Rows from block 11 of a small segmentation model, named by matrix and row number. Rows with one number belong to one channel. Each number is 128 + 24 x the weight over its row's rms, rounded and kept within 0 to 255. All counts start at 0. After the name is the row's rms in percent of the matrix's.
After each channel's rows are labels from the 100 images, of 14976, where the channel reaches its highest value: "lies over" is the class under the peak; "responds to" is what is common among them. Only what is clearly more common there than usual is listed. The data: aerial photos of the United States (SatlasPretrain). In brackets: how many of the 100, against the usual share in percent.
# convs1: first pointwise conv (model.decb.1.1.convs.1.weight, 128x128x1x1), inputs 0-31
# convs3: second pointwise conv (model.decb.1.1.convs.3.weight, 128x128x1x1, transposed), outputs 0-31

convs1.21 082 [133 100 101 122 158 136 100 127 144 252 142 114 133 143 124 127  94 115 128 124 133  87 136 106 142 155 143 116 113 111 133 123]
convs3.21 073 [145 118 148 125 127 115 119 102 170 116 127 169 132  91 149 128 146 154 134 164 102 163  65 100 104 132 139 170 152 123 106 122]
lies over: park (92 vs 2.7)
responds to: park (97 vs 5.1)

convs1.70 070 [151 132 112 154 116  61  98 195  92  82 103 127 129 123 128 154 113 140 132 142 138 122 113 117 157 100 130 107 134 150 129 127]
convs3.70 062 [101  74 147  90 139 166 129 183 103 127 117 129 168 147 141 105 118 133 138 127 115 140  70 174 116 139  80  76 109 124 115  94]
lies over: park (94 vs 2.7)
responds to: park (99 vs 5.1)

convs1.91 098 [ 91 130 144 137 115 135 138 138 170  83 130 130 136  52 128 121 133 132  99 142 118 116  97 143 145  94 168 124 125 115 135 109]
convs3.91 104 [127 137 102 127 178 153  86 104 146  94 107 133 141  54 118 129 143  92 129 100 160 138 134 130 132 111 136 175 109 123 104 115]
lies over: building (68 vs 4.2)
responds to: building (92 vs 41.5)

convs1.95 085 [157 114 111  66 132 149 157 144 128  70  89 108 104 114 121 136 105 163 105 121 143 140 161 109  96 132 106 116  95 119  81 160]
convs3.95 091 [157 147 102 115 122  94 151 121 119 105 115 134 104 162  86 121 132 130  96 135 106 130 114  94 178 133  94 159 184 126 125 157]
lies over: crop field (90 vs 6.8)
responds to: crop field (90 vs 8.7)

convs1.122 083 [130 122 124 102 145 175  55  98 148 216 128 137 132 136 134 107 115 133 153 128 141 166 123 133  96 154 115 117 126 185 112 129]
convs3.122 081 [114 151  83 102 127 122 174  62 151 144 139  80  87 142 138 125 144  67 132 107 120 107 125 142 134 130 135 119 124 100 151 131]
lies over: park (95 vs 2.7)
responds to: park (98 vs 5.1)

convs1.59 078 [170 117 121 124 127 132 161 156 154  93 120 106 115  77 113 144 178 112 104  77 125 104 160 117 121 151 105 170 115 155 111 134]
convs3.59 069 [136 145 127 131 104 153 162  97 118 148 137 105 124 115 119  98  89 141 135 114 124 135 163  99 115 107 103 118  98 122 108 108]
lies over: park (26 vs 2.7)
responds to: park (29 vs 5.1)

convs1.79 070 [172 136 115 146 170  84 126 158  96 111 143 135 172 153 129  95 103 120  91 129 146 135 123 136 112 116 181 126 121 157  73 126]
convs3.79 066 [148 138 111 108  84 115 124  95 161 119  77 115 155 104 119 140 153 104 143 136 127 102 147 113 151 143  75 168 121 132 127 103]
lies over: park (67 vs 2.7)
responds to: park (70 vs 5.1)

convs1.40 061 [109 222 115 148 137 108  79  93 126 181 133 119 119 128 148 138 129 134 114 155 136 150 109 128 168  79 152 133  99 127 150 133]
convs3.40 050 [117 106 119 120  77 154 107  85 127 100 160 143 116 137 132 156 166  80 116 134  82 119 160 136  84 139 108 124 126  77 132 142]
lies over: park (57 vs 2.7)
responds to: park (61 vs 5.1)

convs1.8 104 [146 130 124 111 128 138 126 120 152 113 101 127 126 116 135  97 109 126 124 173 119 132 133  95 123 152 136 111 101 106 185 133]
convs3.8 093 [132 143  58 142 101 133 138 155 136 137 135  91  94 116 127 126  89 109 112 120 147 119  96  84 123 136 113 123 147 117 128 154]
lies over: crop field (26 vs 6.8)
responds to: crop field (34 vs 8.7)

convs1.103 095 [101 138 119 100 112 152 141 147 109 125 116 145  97 143 125 116 114 119 173 128 157 134 122 109 131 109 119  70 112  93 166 128]
convs3.103 092 [163 108 171 157 136 117 155 137 138 145 154 147 153 165 129 118 146 147 107 139 134 133  67 160  85 124  94 116 157 105 119 154]
lies over: building (43 vs 4.2)
responds to: building (94 vs 41.5)

convs1.55 106 [146 128 111 119 118 124 146 113 115 120  30 106 120 106 121 152 100 173 115 141 149 132 165 141 101 139 119 137  92 132 157 125]
convs3.55 090 [ 98 175 133 108 114 117  58 159 121 115 138  75 139 114 142 140 130 100 117 134 152  86 131 155 108 137 103 142 100 172 150 161]
lies over: crop field (96 vs 6.8)
responds to: crop field (96 vs 8.7)

convs1.27 070 [108 150 119 138 154  89 122 147 111 136 105 103 158 140 150 120 130 118 110 122  87 162 144 165 170 146 110  77 131 113 136 135]
convs3.27 076 [125 106 122 170  91 104 162 147  89 158 107 132 113 190 104  97 132 109 124 148 108 161 119 135  85 152  88 101 140 102 122 129]
lies over: park (38 vs 2.7)
responds to: park (44 vs 5.1)

convs1.94 111 [132 110  95 132 135 108 122 129 139 116 158 120 131 122 134 125 124 174 123 131 143 112 134 155 115 146 137 152 105 102 125 137]
convs3.94 090 [124 117 134 118 127 177 136 108 149  83  60 113 106 131 118 153 103  79 101 147 160 133 101 104 118 114 164 160 108 129 127 134]
lies over: crop field (96 vs 6.8)
responds to: crop field (97 vs 8.7)

convs1.24 092 [140 132  66 163 148 132 125 154  86 107 111  97 160 119 109 122 164 131  75  89  75 124 120  83 115  85 106  90  82  93 135 146]
convs3.24 080 [ 95 138 146 135 123 149 135 128 138 142 123 132 111 137 176 104 166 107 141  80 136 113 125 100 109 106 148  99 137 152  97 155]
lies over: park (34 vs 2.7)
responds to: building (72 vs 41.5); park (38 vs 5.1)

convs1.111 064 [171  97 121 138 183 108 125 144 181 126 144 151 154 127  94 138 109 114 102 109 149 122 177 138 146 103 150 114 153  96 115 116]
convs3.111 060 [149 165 143 138  72 135 127  75  97  99  88  93 124 104 102 104 126 119 129 159 113 135 160 111 143 136  74 110 127  94 138 130]
lies over: park (87 vs 2.7)
responds to: park (89 vs 5.1)

convs1.38 063 [114 152 141 107 180 160  97 111 145 146 131 138 139 141 165 130  93 119 114 158 123 159 131 118 165  99 151 112 154 137 111 150]
convs3.38 054 [ 74 147 156 138 153  98 139 105 123 133 124 105 104 121  94 134 142 101 139  96 133 112 171  96 166 130 110 122 149 104 109 174]
lies over: crop field (51 vs 6.8)
responds to: crop field (54 vs 8.7)

convs1.77 085 [157 117 107 128 114 119 139 138 107 127 119  90 136 133 113 176 133 108 142 188 116 154 161 145 100 145  90 112 116 108 111 116]
convs3.77 084 [133 143 120 154 158 122 109 114 110 138 157 131 102 145 103  77 159 138 121 106 121 131 159 123 117  96 178 121 145 135 134 147]
lies over: park (48 vs 2.7)
responds to: park (58 vs 5.1)

convs1.32 064 [118 181 130 140 129 160  78 153 150  90 152 135 117 104 155 127 119 119 122 130 145 148  97 112 108 178 139 130 150 176 115 135]
convs3.32 070 [169 152 139 119 104 128 200 125 130 128 173 149 127 149 142 112 157 107 125 115 104 168  93 123 147 153 137 131 161 144 161 135]
lies over: park (86 vs 2.7)
responds to: park (87 vs 5.1)

convs1.56 089 [146 135 113 111 161 107 114 187 102  80 132 128 147 149 130 147 119 113  94 110  96 117 146 136 172 137 140 142  97 151 113  99]
convs3.56 112 [165 130 122 129 130  95 134 108 152 111 140 122 134 105 180 141 147 143 156  93  98 140 116 111 124 147 149 154 132 142 113 118]
lies over: park (94 vs 2.7)
responds to: park (96 vs 5.1)

convs1.18 078 [137 117 107 140 166 103 118 156 160 138 131 138 149 146 137 106  94 138  87 156 118 113 132 149 160 107 159 153  93  71  90 125]
convs3.18 081 [183 123 111 143 101 149 133  78  77 122 168 136 165 107 143  76 153 113 160 137  77 115 109 111 106 101 120 111 115 106 180 127]
lies over: park (77 vs 2.7)
responds to: park (83 vs 5.1)

convs1.115 079 [135 136 122 157 199 134  99 116 133  93 146 134 155 108 155 137 132 112 102 117 135 157 139  89 159 119 100 102 111 124 141 153]
convs3.115 074 [135 149 148 114  82  86 103 164 125 126 111  81 166 121 133  89  99 134 153 118 163 130 141 102  62 105 103 104 145 153 135 126]
lies over: park (60 vs 2.7)
responds to: park (62 vs 5.1)

convs1.13 101 [123 102 131  98 153 163 111 138 116 138  37 127 142 120 131 132 138 139 123  97 168 144 138 112 122 125 139 111 149 167 119 142]
convs3.13 099 [120 143 114 121 121 144 184 174 149 114 126 113 152 128 126 132 114 171 122 118 160 125 147 154 160 141 134 104 109 143 131  68]
lies over: crop field (95 vs 6.8)
responds to: crop field (95 vs 8.7)

convs1.35 120 [119 131 144 144 121 125 130 129 127 137 125 139 128 151 152 146 127 131 114 110 155  94 127 109 124  86 127  97 144 106 126  86]
convs3.35 111 [ 64 160 113 140 123 149 105 152  99  98 132 141 105 164 167 108 163  87 120 141  97 116  78 140 130 125 139 116  66 157 132 116]
lies over: building (45 vs 4.2)
responds to: building (98 vs 41.5)

convs1.105 104 [114 131 114 166 143  78 131 132 150 122 230 145 111 121 139 114  99 135 114 133 113 124 115 130 119 143 111 156 160 129  85 115]
convs3.105 098 [122 150 125 116 126 131 121 182 137 151 100  80 193 129 143 132 125 135 164 118 159  81 133 145 159 157 129 105  97 114 145 116]
lies over: crop field (96 vs 6.8)
responds to: crop field (96 vs 8.7)

convs1.90 084 [133 119 138 128 119 122 143 170 149  46 166 157  95 127 137 158 152 141 148 163 158 126 133 108 116 103 122 185 132  88 106 114]
convs3.90 094 [116 107 141 126 126 137 130 101 135 122 105 119 199 118 132 180 160 146 146 113  86 140 132 156 140 138 106 123 133 170 123 137]
lies over: park (40 vs 2.7)
responds to: building (73 vs 41.5); park (46 vs 5.1)

convs1.60 060 [161 122 111 126 183 105 129 193 154 107 116 133 150 145 124  94 141 140  95 109 127  62 101 124 145 136 146 115 121 104 108 124]
convs3.60 063 [ 77 144 117 155 121 164  74 141 109  72  89 121 139 111 102 114 133  98  93 143 129 141 121 106 158 156 127 108 102  93  97 119]
lies over: park (66 vs 2.7)
responds to: park (73 vs 5.1)

convs1.39 111 [117 127 109 176 123 134 146 121 116 130 217 130 137 142 121 133 139  56 131 137 131 159 121 139 129 128 124 123 180 137 126 107]
convs3.39 091 [ 83 127 150 152  99 139 101 153 121  85 115 105 136 133 105 109 131 117  88 116 144  94 171 132 125 105 138 138 103 156 131 105]
lies over: crop field (95 vs 6.8)
responds to: crop field (98 vs 8.7)

convs1.102 112 [121 131  96 115 105 160 135 121 118 135 156 131 123 135  64  70 144 129 151 119 143 118 143 121 126 121 164 141 139 142 143 104]
convs3.102 123 [ 89 122 115 141 122 146 160 116 123 133 127 128 128 124  96 145 141 118 111 112 153 127 121 125 146 136 138 110 106 138 106 139]
lies over: building (84 vs 4.2)
responds to: building (98 vs 41.5)

convs1.7 126 [149 120 187 123 137 127 129 126 111 125 148 146 133 150 112 151 144 125 108 117 135 125 134 111 133 151  96  88 129 120 114 129]
convs3.7 114 [165 142 139 122 103 151 169 115 156  98 130 131 163  71 152  90  96 125 137 122  87 125 150 126 117 136  89 120 101 102 139 133]
lies over: building (35 vs 4.2)
responds to: building (97 vs 41.5)

convs1.96 064 [186 107 107 122 171 131 122 131 134 139 148 173 177 156 143 127 120 180  77 115 162 113 110 127 104 101 155  97  97 138 131 116]
convs3.96 057 [124 102 122 102 163 116  98 153 149 184 158 116 114 179 108 131 110 126 116 100 167 114 131  99 129 118 119 128 152 159 144 112]
lies over: park (71 vs 2.7)
responds to: park (75 vs 5.1); building (70 vs 41.5)

convs1.1 095 [136  91 152 123 105 171 135 126 104 195 150 108 119 130 118 135 120 111 123 119 109 144 105 106 175 115 134 105 132 108  91 125]
convs3.1 097 [175 166 102 105 120 121 148  97 132 100 190 136 171  87 149 115 142  99 113 144  92 123 113  89 130 101  87 144 134 137 145 123]
lies over: crop field (66 vs 6.8)
responds to: crop field (66 vs 8.7)

convs1.16 084 [108 120 151 148 190 122 141 118  81 154 126  87 139 137 157 107  88 151  95 105 111 107  99 156 132 168 119 166 106 135  98 117]
convs3.16 075 [ 87 105 111 112 159 113 128 169 103 114 139 103 106 127 121 156 107 101  78 149 176 106 170 114 147 124 148 164 100 162 114 136]
lies over: park (47 vs 2.7)
responds to: building (74 vs 41.5); park (58 vs 5.1)

convs1.84 091 [157 124 122 100 113 139 150 129 110 129 145 137 109 112  83 159  81 103 124 132 145  84 138 160 139  80  87 110 100 145 158 104]
convs3.84 104 [143 114 113 154  76 136 110 156 115 120 116 107 141 134  94 146 147 146 162 182 124 140 169 122 124 176 114 118 139 131 159 133]
lies over: parking lot (25 vs 0.4)
responds to: building (84 vs 41.5); parking lot (30 vs 2.2)

convs1.11 103 [134 139 119  99 110  96 156 143 103 139 138 141 129 133  97  98 133 117 151 143 105 107 145 131 156 129 124 114 108 188 129 131]
convs3.11 119 [164  81 167 153 154 137 154 127 104 122 121 129 105 119  84 138 150 143 109 153 128 113 142 154 120 140 128 136 126 134 107 124]
lies over: building (25 vs 4.2)
responds to: building (76 vs 41.5)

convs1.112 104 [140 139 135 122 125 109 180 115 147 121 134  73 101 102 129 134 119  75  99 166 143 113 160 125 126 154 135 141  94 133  79 146]
convs3.112 084 [155 142 173 135 138 133 125 136 138 100 113 163  91 105 148 141 192 111  94 111 120 107  75 155 104 114 143 116 105 104 146  92]
lies over: building (38 vs 4.2)
responds to: building (96 vs 41.5)

convs1.63 092 [105 104 118 103 128 108 128 130 121 110  84 155 136 135 151 133 128 114 148 129 120 137 139 158 106 130 110 102 101 167 146 137]
convs3.63 084 [ 89 152 105 132 130 155 142 131 124 141 100 142 119 142 100 108 182 121 114 141 149 131 137 167 139 106 120  99 162 152 126 119]
lies over: crop field (93 vs 6.8)
responds to: crop field (95 vs 8.7)

convs1.19 072 [140 155 111 143 101 155 105 118 113 217 107 133 151 102 105 122 104 132 149 155  77 157 137  94 121 122 133 156 150 149 147 168]
convs3.19 066 [162 157  76 122 142 154 147 118 132 150 140 104  73 166 123 128 168 109 104  53 119 126 128  95 125 133 137 113 151 117 148 132]
lies over: park (87 vs 2.7)
responds to: park (96 vs 5.1)

convs1.44 078 [146 136 102 138 143 104 114 171 107 133 173 133 113 120 118 104 151 116 146 130 133  94 154 115 132 157 116 128 134 162  82 144]
convs3.44 088 [114 142 117 146 127 143 103 160  71  63 134 144 172 158 143  90 136 149 120 122 104 129  90 117 128 137 134 147 108 155 138  94]
lies over: park (91 vs 2.7)
responds to: park (97 vs 5.1)