{
  "model": "segmentation model",
  "dataset": "aerial photos of the United States (SatlasPretrain)",
  "horizontal_flip": true,
  "block": "sep",
  "steps": 12900,
  "batch_size": 128,
  "decay_fraction": 0.4,
  "final_lr_fraction": 0
}
Rows from block 11, named by matrix and row number. Rows with one number belong to one channel. Each number is 128 + 24 x the weight over its row's rms, rounded and kept within 0 to 255. All counts start at 0. Numbers have three digits each. After the name is the row's rms in percent of the matrix's.
# convs1: first pointwise conv (model.decb.1.1.convs.1.weight, 128x128x1x1), inputs 0-31
# convs3: second pointwise conv (model.decb.1.1.convs.3.weight, 128x128x1x1, transposed), outputs 0-31
convs1.0 111:112146182135128071151114131118133111136141136143160134095142138122130132136077115095115092102089
convs1.2 110:161116163097120108129125095141132149122150083152110115151119169081148111101106071131129134134141
convs1.3 104:109127110161157126125112134134144122130135092130155136135190124154165110134115137138133137126124
convs1.4 084:098125123113076131147136153138135138144133099077122143137111135184144111089097103128103075149120
convs1.5 102:096124039111130113131155137177134080091132036157127096121157101099121135133131140138122129129079
convs1.6 102:141160165149131126134153157102132138126141113114117114133106111142130142110149145181121117091127
convs1.9 100:108115114157131103133132160137114111117087152175152142139133158127150146116132154131118120115144
convs1.10 114:106141137142142150134123100106100127117162177152102113093109203111120134103150120125108127122136
convs1.12 105:141133105144140121142124129116122114107158130110148118141112151127134138117124154137107171139076
convs1.14 098:151126115147119135146135123095126130117138150146102108161088104093134133125119111129106137086146
convs1.15 093:126108129129116165152116140120135131086129137126123150159109139120090098110153180153129141101169
convs1.17 111:129110157126094127138112126098151112151136150116109142122133110114154166131127106141104117088142
convs1.20 109:117144122136124126142102113131134131114071135140074096085150127135145117115125162112135135107165
convs1.22 116:079124101141116094130123138130122091161140099094139136099131142147124122112142116138095138129106
convs1.23 116:124151113111117093136115166141137154090098123146157120132127080138135130140185076101133164143112
convs1.25 107:186144136140134103117150140129150162133119160145146124121126151095119107118153151129106116134087
convs1.26 103:108146148147141146130104107119141120121126138119143154101073129099131168158138168135142133118122
convs1.28 104:116131081129110101139126140120108136138140117143147131172126103139123167121105081142108165174139
convs1.29 076:166172116099148150182149132003126138130111120123129159102142155133135147143122174118138087111120
convs1.30 100:152110126135107168141140130102134104115104138078142114128152192104153167110183110120117092135143
convs1.31 070:103160108140080120146138124100160102128071098138113109097119151128202115132120102126110081099159
convs1.33 104:105117125141134139148137090132139116158121072142135149103149114125125141139095112115117165136102
convs1.34 106:147122109121121106133119123118092138161101112170105111099127127128128159117111137093102122171109
convs1.36 098:146108128152100158122120108118119118104124132109115155121077152095140134161125136099134139101159
convs1.37 118:133129154127124125112120119109143108112174125122130132114146151087132147130143139138146103168134
convs1.41 087:097137122136143126135112077114077081140171147134118136098088148107169141138144117100120100096125
convs1.42 107:122133128097122131122131080102118124128149086105097125125118081144163112148147121129122157138096
convs1.43 092:090119133134130155128135107129163095101138099114145178164089130146127110150134146119116103206147
convs1.45 121:130143087158122154151130114118109123128121123151124122146129134105127080124116108132138117148069
convs1.46 101:144136154106127107113107125136130135114123125151157131140104147132099111171118152207118177104116
convs1.47 102:163132108147131071099102132118130136131141146105108131145113135156086075133147145091134125139118
convs1.48 095:151154110115116119138100129128080155124124126168140134141098119133099146111129117122174112150089
convs1.49 097:129131149128141069125126093111148158164120137134141112107133131119139122123134161135133106110145
convs1.50 114:090140096125122137132123088123155122127083130109123153125141164194120146155141140139107145087162
convs1.51 085:126159114124140143116165137060138068127114159120096106113109151126161142117186113144114123082167
convs1.52 100:168125111114137181112151156131151133133183132104105130137119124131127142132128166157130157077166
convs1.53 118:126151126139127105136122157128133175127130119156166117119119101094151176119145090111116131149129
convs1.54 119:135131114142119146131129186096123152125124141130124117112127144164089131133168100139107144215053
convs1.57 100:136129145127105121138120152131098113091145090143130118077151147104111112112154140135126145134132
convs1.58 085:148166101141140126107133157097134157137081140136144127121188174132145118126155141134139103156106
convs1.61 112:124105162154126119148134118119113155116098115138146122126129061086104098115086152182141133166083
convs1.62 108:119158099145112107142120118139120120106123140100114138125156124119076159135157099113135123106166
convs1.64 113:159121207145123134135117157121127131115109154168144092128134089116106138107113089163102141108133
convs1.65 107:129126079125122153106128137121151134106110081147144109123107057117119137113113163111127125085104
convs1.66 061:105130115103194136135144133177113129129144148162136145096107123102145106093103168140087153134141
convs1.67 126:151137094148131138126115131115112160108138160134129102167164176111116103135145151117168145124123
convs1.68 128:125144091125125100132111149109130120137122108127136134146120108121118103108161179137132127128089
convs1.69 115:131140148112136119114117152120111122111133111100161145128138119129161117112118117135158127112166
convs1.71 098:112130143163129150133111111117114128120063135119138153122131109100092163126114147085080108123135
convs1.72 120:185110183133129150147123116149143157141133173135122143125123104107127159133103136135153118101116
convs1.73 099:146136120125125070130114101109122091117114131116120123145157165156142081136127101105111159148088
convs1.74 103:152111119133114092121125123142172131122185142122072138148144111118128137138120126126112162117105
convs1.75 110:119098125164118117148129155125107133133104131125145128129143129147156100142128095132123167123102
convs1.76 105:142130101132119147137126111111124139104140077106098139152162163123135101123124141143101153160143
convs1.78 105:105106127150140186127122130126133154133115137130083140117113131153128153134151155080160103137107
convs1.80 113:143125150137151136128140103144128148129123116107120150142074081085102085104123088126094163107123
convs1.81 098:127143137140107138156131137138146113142119044074146127093092117163152082143149140114119141132113
convs1.82 095:120164139132124099124133110112106129109062122097133086132130127127149089107124130138137120090096
convs1.83 115:153124139158109117137138115118121141122159120121158135118159184120139124116111160095125161141082
convs1.85 103:132132100132106124141115111135142128146134087106157147143138129131162104117122126136114163115144
convs1.86 109:169111113124136086139113157128131107115132119120131149132000111133135130133128134116128145138065
convs1.87 092:156083131124125083163134111112157078124129147126085140119187146118140061131134123163115123119122
convs1.88 126:129127112136130144117116125120114118128111095116140119147117073114114138117091160118110139118111
convs1.89 111:155127162155126121152130124136138117156157093124138122119148111126091114132097171123086110110157
convs1.92 118:138141075146131132118134135115121119117142111129119139147128144131114125102188109097146150163133
convs1.93 068:119123123147189106098131142126126096118157120130113135096148133110153134163082133113129119158134
convs1.97 107:155148137126107122126125137121193181133135144125037098120130111127115109136130128144190104128141
convs1.98 125:177127111139122142152115160136146141117141075158152135115142059119132147131141150125111094148132
convs1.99 119:134120155128100150138134164117127119143122100090151149141123160124116111110122159110145128136152
convs1.100 097:145135144139120141109115120126138135125219123095122128117141089081076147130143128141142128115084
convs1.101 099:128116131160145101097136121130117086099143105134120183125145106104164108125156153125102131142129
convs1.104 096:142135172128115132129142195151080098080115104113052110111103154157147088121126095147140113155115
convs1.106 120:142150074122121111141126110127122125123143034134125151152113154130117123109166143113127091107124
convs1.107 102:145113120127162053124117121117132136117142154140148131132097099119118171140142155134120134118115
convs1.108 112:139112137134117127159118156132129163146110125074114139160126104141122103113091132085133127111164
convs1.109 085:161135093157144114096159086132144161119152154184097149117132102127106098153115131103119125165101
convs1.110 115:174118183133132094128132111122130103094130118178153126118162134126137108110125135204133133115129
convs1.113 118:129117149129142153113118116109132114147087137151099127123173106109123135129138104106079123115120
convs1.114 102:128125133121097123127112135129117152246115123123143120110133121194135152122121101111138076126120
convs1.116 100:148157082076134116137119124114130104129132146122158145148150121141129103170158116147140159129121
convs1.117 108:132106116105150150086107133135134107129123104129145135118148157153122097138107140130128138109117
convs1.118 094:140124135145119175139121092126163110155069138141101116093095115147138123098103131090122118114138
convs1.119 098:138123154135106143134125192118129152135105092081112133173115121200160124110133147176131142130133
convs1.120 111:135131095144130147133144175141134134131123132184147129132145091153123167137182145103134135131116
convs1.121 104:123128144134117137093119134128102160104165132092144156137111078109106098151066133133133157115146
convs1.123 077:113160122113093160089097146143149113105115145136153154120114111131125078129124161117149130142137
convs1.124 084:121118110083098105126092124123125151156126112187098163158140121173122120089132103112101134130115
convs1.125 087:140155105089133185130108168113124128167136111093141126137147140095141115126112159113115128131143
convs1.126 116:118150090095122140128132177120128144142108138154156120126131138146112175123146147175145128161110
convs1.127 084:102148113126097148099102135124178103132222138145156184131142122133164141123117122150106047147088
convs3.0 103:165090128097141117130134098092108119119101116100102114125116105108126152149150129164162097113124
convs3.2 101:132138108146121163076148075119108156157150125058057119156143144139103089134161134086120121122140
convs3.3 113:132151134089089151142120124119113141133130132082104122121104152128123125173125132125097125121107
convs3.4 093:079159148095143134117126080098103139123109098140183128093097146117137150111129165127135122106108
convs3.5 128:127166113123145123138150151178156114093120115093132142131130090124123167139144122131108134147124
convs3.6 118:111152135117112128126120139123153144111147156105136126133115084137110119119132150127106137115122
convs3.9 075:191104121114104162089118122114131105122130157117085137081111099102106129142087157164102137108105
convs3.10 134:115118141088158121116170118128133079096160106129149088110124106110108095155093137124139113135115
convs3.12 102:119127136136126118107141125131163109104139091097103154119139182138195126163123134160119124093123
convs3.14 110:118122154146103163138101127120095153115167103116117145134135129186151158168159100170128158078122
convs3.15 081:104159182117109137125119150138152154176125115149134097088184172155093136126114124086106143128124
convs3.17 096:132131126107155077170127130152092106092156102158123113148149112098153147130128108115120080149131
convs3.20 090:134139161099074100121099141139155160103128135121145117091112129108110106148133113142123122118079
convs3.22 112:193111141121174127189126144140136108087063109085093103146113161095164121082138136128110093150139
convs3.23 106:133136129141094145108105094103157128126148142140124144116097057134112103171110135175138123131126
convs3.25 111:109126149133127150124150107147115129171126128163105125127139138116127098179127131140113114113090
convs3.26 112:138069146110095148117101122104094158144129139120097111093150152139108111112093119100078113130118
convs3.28 087:159107089144104139095125104139142086134110118116095116118151178146140138125130158125168111111133
convs3.29 075:099119130137144129132120130121141123103143103177133111113096138123111074156129085147171182115164
convs3.30 114:118141131102109139141116114151120142146141106145087129154141120100129137131156102139157125052111
convs3.31 080:102106108150124138103142127144135134165145098100115113119101148078118090103124105127092167169157
convs3.33 115:122147147132156140130167114134144171111104141147087110140100124188147112076137154111089095105165
convs3.34 130:091105115135158135135133160111147133094137160139125124120120110105133102070142174146129099152121
convs3.36 088:088131164118070094122178119132147099109130138154156144153164121103123143138107156116113126130096
convs3.37 103:139144093108110080125110109111147137161134142141118144136118067159123171155154161169155160133090
convs3.41 092:153150089143176150084087130114120112139087126126127112128125160112147119120145143117137137120155
convs3.42 116:128123129135195131170102095163135139128140133150102129143148094103142116134103116124159149098120
convs3.43 105:108130126171143105152174140097144129125111125119162126087095147110122159105080149142138133169138
convs3.45 116:111153123151200142109126172141124099162110145139109089122099135156145105132114092181139152134129
convs3.46 100:160120096120109180091153103126141107170110129136102139111137114142109127148174096121153131131131
convs3.47 087:142103143069129139154068111096127110070130139103133153115180091100130145117098113115107133105100
convs3.48 091:167121118105106120100126114132108170144146167126185112053139118117131145154106064156122163119108
convs3.49 099:162106116107129142137115133124137109159094126084121109109127102101152128127116067122117107178130
convs3.50 111:140152109139132114133109146158098138124160176111120104154094109076142108131112117176144142129131
convs3.51 092:126120106137123121155141129094117146092117169148115106150174150132090124149106157106100124123114
convs3.52 075:104112130136127115132102159134134063116118136165159119139118110116106135105153135126091098130116
convs3.53 108:141104133127111170133141111136126178139109181108152145134101114122119141124140094113138121104130
convs3.54 127:101141182145168113123087096141126130151142129136136103128132117164163147146139130147115141100159
convs3.57 087:137096096122132140124119104143115120128146121198126126137156173105123128138161131128136144123108
convs3.58 090:101126182129118145180132171115120096094114117175122146148112141108079143100119113131139134081150
convs3.61 109:106138095172077140131138140125134115155161142131085152118119144094084120147117114114128105109155
convs3.62 101:122059117118121141111123130151132161086146124140145118154154132154167138126116135149160146130113
convs3.64 128:100071171135135103164142141167129141119147128137153106082176084115145164144156128128129114149139
convs3.65 145:096118103174114120156110106131121125168135103118124146070163171102134115091126140132130133096147
convs3.66 058:161130114152158125092154123160147127190103144145140136166110100156149150089141107076102113175101
convs3.67 112:134128138126105125115083120111108139174121112127101147108076099090146100170132115128144111154124
convs3.68 146:112130150094076159125128125159144138166149103122208172105147098109109191195172074155133155145132
convs3.69 101:121119113152150161164108088121139148115104096117068108116137111100120098129126117173122122125126
convs3.71 083:125156096151146171135073115134175146127134111120081156121148092158121092118146114134148141105134
convs3.72 134:115166109134135144123160123077118088123139133138086112128095130109132110164106132125126116115127
convs3.73 089:190097108109128126157147118121140140163163139152153136125119119099144098147111143171127131109096
convs3.74 088:124151116135131147109109140114121136150158152111104131096148190160114132121090129141115146158118
convs3.75 136:146117132151135117152162131148125117147099145124129144093080139135114126143097132170144147170112
convs3.76 120:129115083135098158101166133083131115114090096149097106135123125118110113119154125128150146120135
convs3.78 096:118142134180106150103140126111094182132132113099090132119136116132110097146171128156152122152127
convs3.80 112:116146104138155151161100130085112130078124125101095124125111102154101139078125152110136125121135
convs3.81 092:095158148169144131110124138144140128210160151144118104154137099139092119120134141132142155137141
convs3.82 080:123167139132097149125102097085126139150171138154123138144119103100121128115152111155138144092133
convs3.83 126:109120129132153137133127128151115114114097137158122112112134177156115132103116101104126118108116
convs3.85 090:116115128115144088124133163156127116146153111149150128174096177148184129155148151157150165116136
convs3.86 145:126077142143167135131118122152132162133128167160124149130119122126152162101108101120135093159102
convs3.87 099:164130126113118081140143130086111095128141155138104100131092144099124141125173114204129147116125
convs3.88 127:120164164113106122144113135125150165169155116109165120137116189120172116105119114142142125132140
convs3.89 119:157127101134131117146139139150136126128069125171111132113146112082119180107144080140125143117137
convs3.92 136:106142111189113146139117146136109138124132176114095131132132084120116146145164102133140138091135
convs3.93 071:121153145159178132157127132113066121160134128097088124088103136147151089093123102125083134123144
convs3.97 094:128155065118156116141074101162140149104117101110102153167142082112121111130164146139132127097143
convs3.98 132:137143146124139152159157134189124121131132141078117093131131158120134178135099142102133093136114
convs3.99 097:110128122101171133158119115108121117104144132099154111160160088109172133131122131115144110138114
convs3.100 096:155112140155115164076117166121127133120091126161160144159125165111154132116145150106125163122135
convs3.101 090:134121091137132134153139116143105120159121123148160122125143086180150142142129134155089122134135
convs3.104 092:169143141137144134159105088110107131139134087109118143141136108182150138109134084112144117135121
convs3.106 142:161104128096109084140142148098135106135131162106139138153117193100094137113138107151123148114102
convs3.107 088:119114133141079123110126102144128143112111106087106125073162152097136142132106111136137122181125
convs3.108 101:125162143141102153140127148138138164143144142133130159134124115120121094136125144144122121094086
convs3.109 087:113118147107102088104133120142134120159117157146167126146123089120124129160131135101160108160102
convs3.110 118:107124143123136094152133165145114108099130093085128108113116141118138168087132107102129117114140
convs3.113 091:156146171121088141139130091134110157134102126105119104101143104124159110144149115162092130137156
convs3.114 093:148125104084129114171107169116135171124141156146138122123118131137132150102110103124145102143160
convs3.116 094:097113156098130129113159154127113112119141116158147115105109125154148119141111154144125123118121
convs3.117 101:115114104123162154131127117114129160144090091167156116121134144125167099098159164147141122115102
convs3.118 084:096130128113188134128177126170129142173155119145142092169126147110117125154119114132155109104155
convs3.119 098:132134092144155158080122131117151112118097108165056114138103097144174141163132119169122131119097
convs3.120 103:108163107112058116114168127138123094098106116109093151135154134131106129119110083075120145115128
convs3.121 137:113141119139127122098125113131133087129164145123127133105130148094141116116075151133120139144135
convs3.123 086:143104127125135141145143100140163127115144126152160100107078119126141090130176145153147159167128
convs3.124 085:131108140088156121094111113095149145093124104091096132094178120133169198163109141153125109138119
convs3.125 079:136169137134136140181147121123100131109175140107121099157112122122121159134133076118123137122152
convs3.126 122:137148093098117173105139096120144182140092102122109136118150118143143105118120147109086106125136
convs3.127 075:122112110093065078116086106110098170066111133151102108119110166090126126106098149124107129130120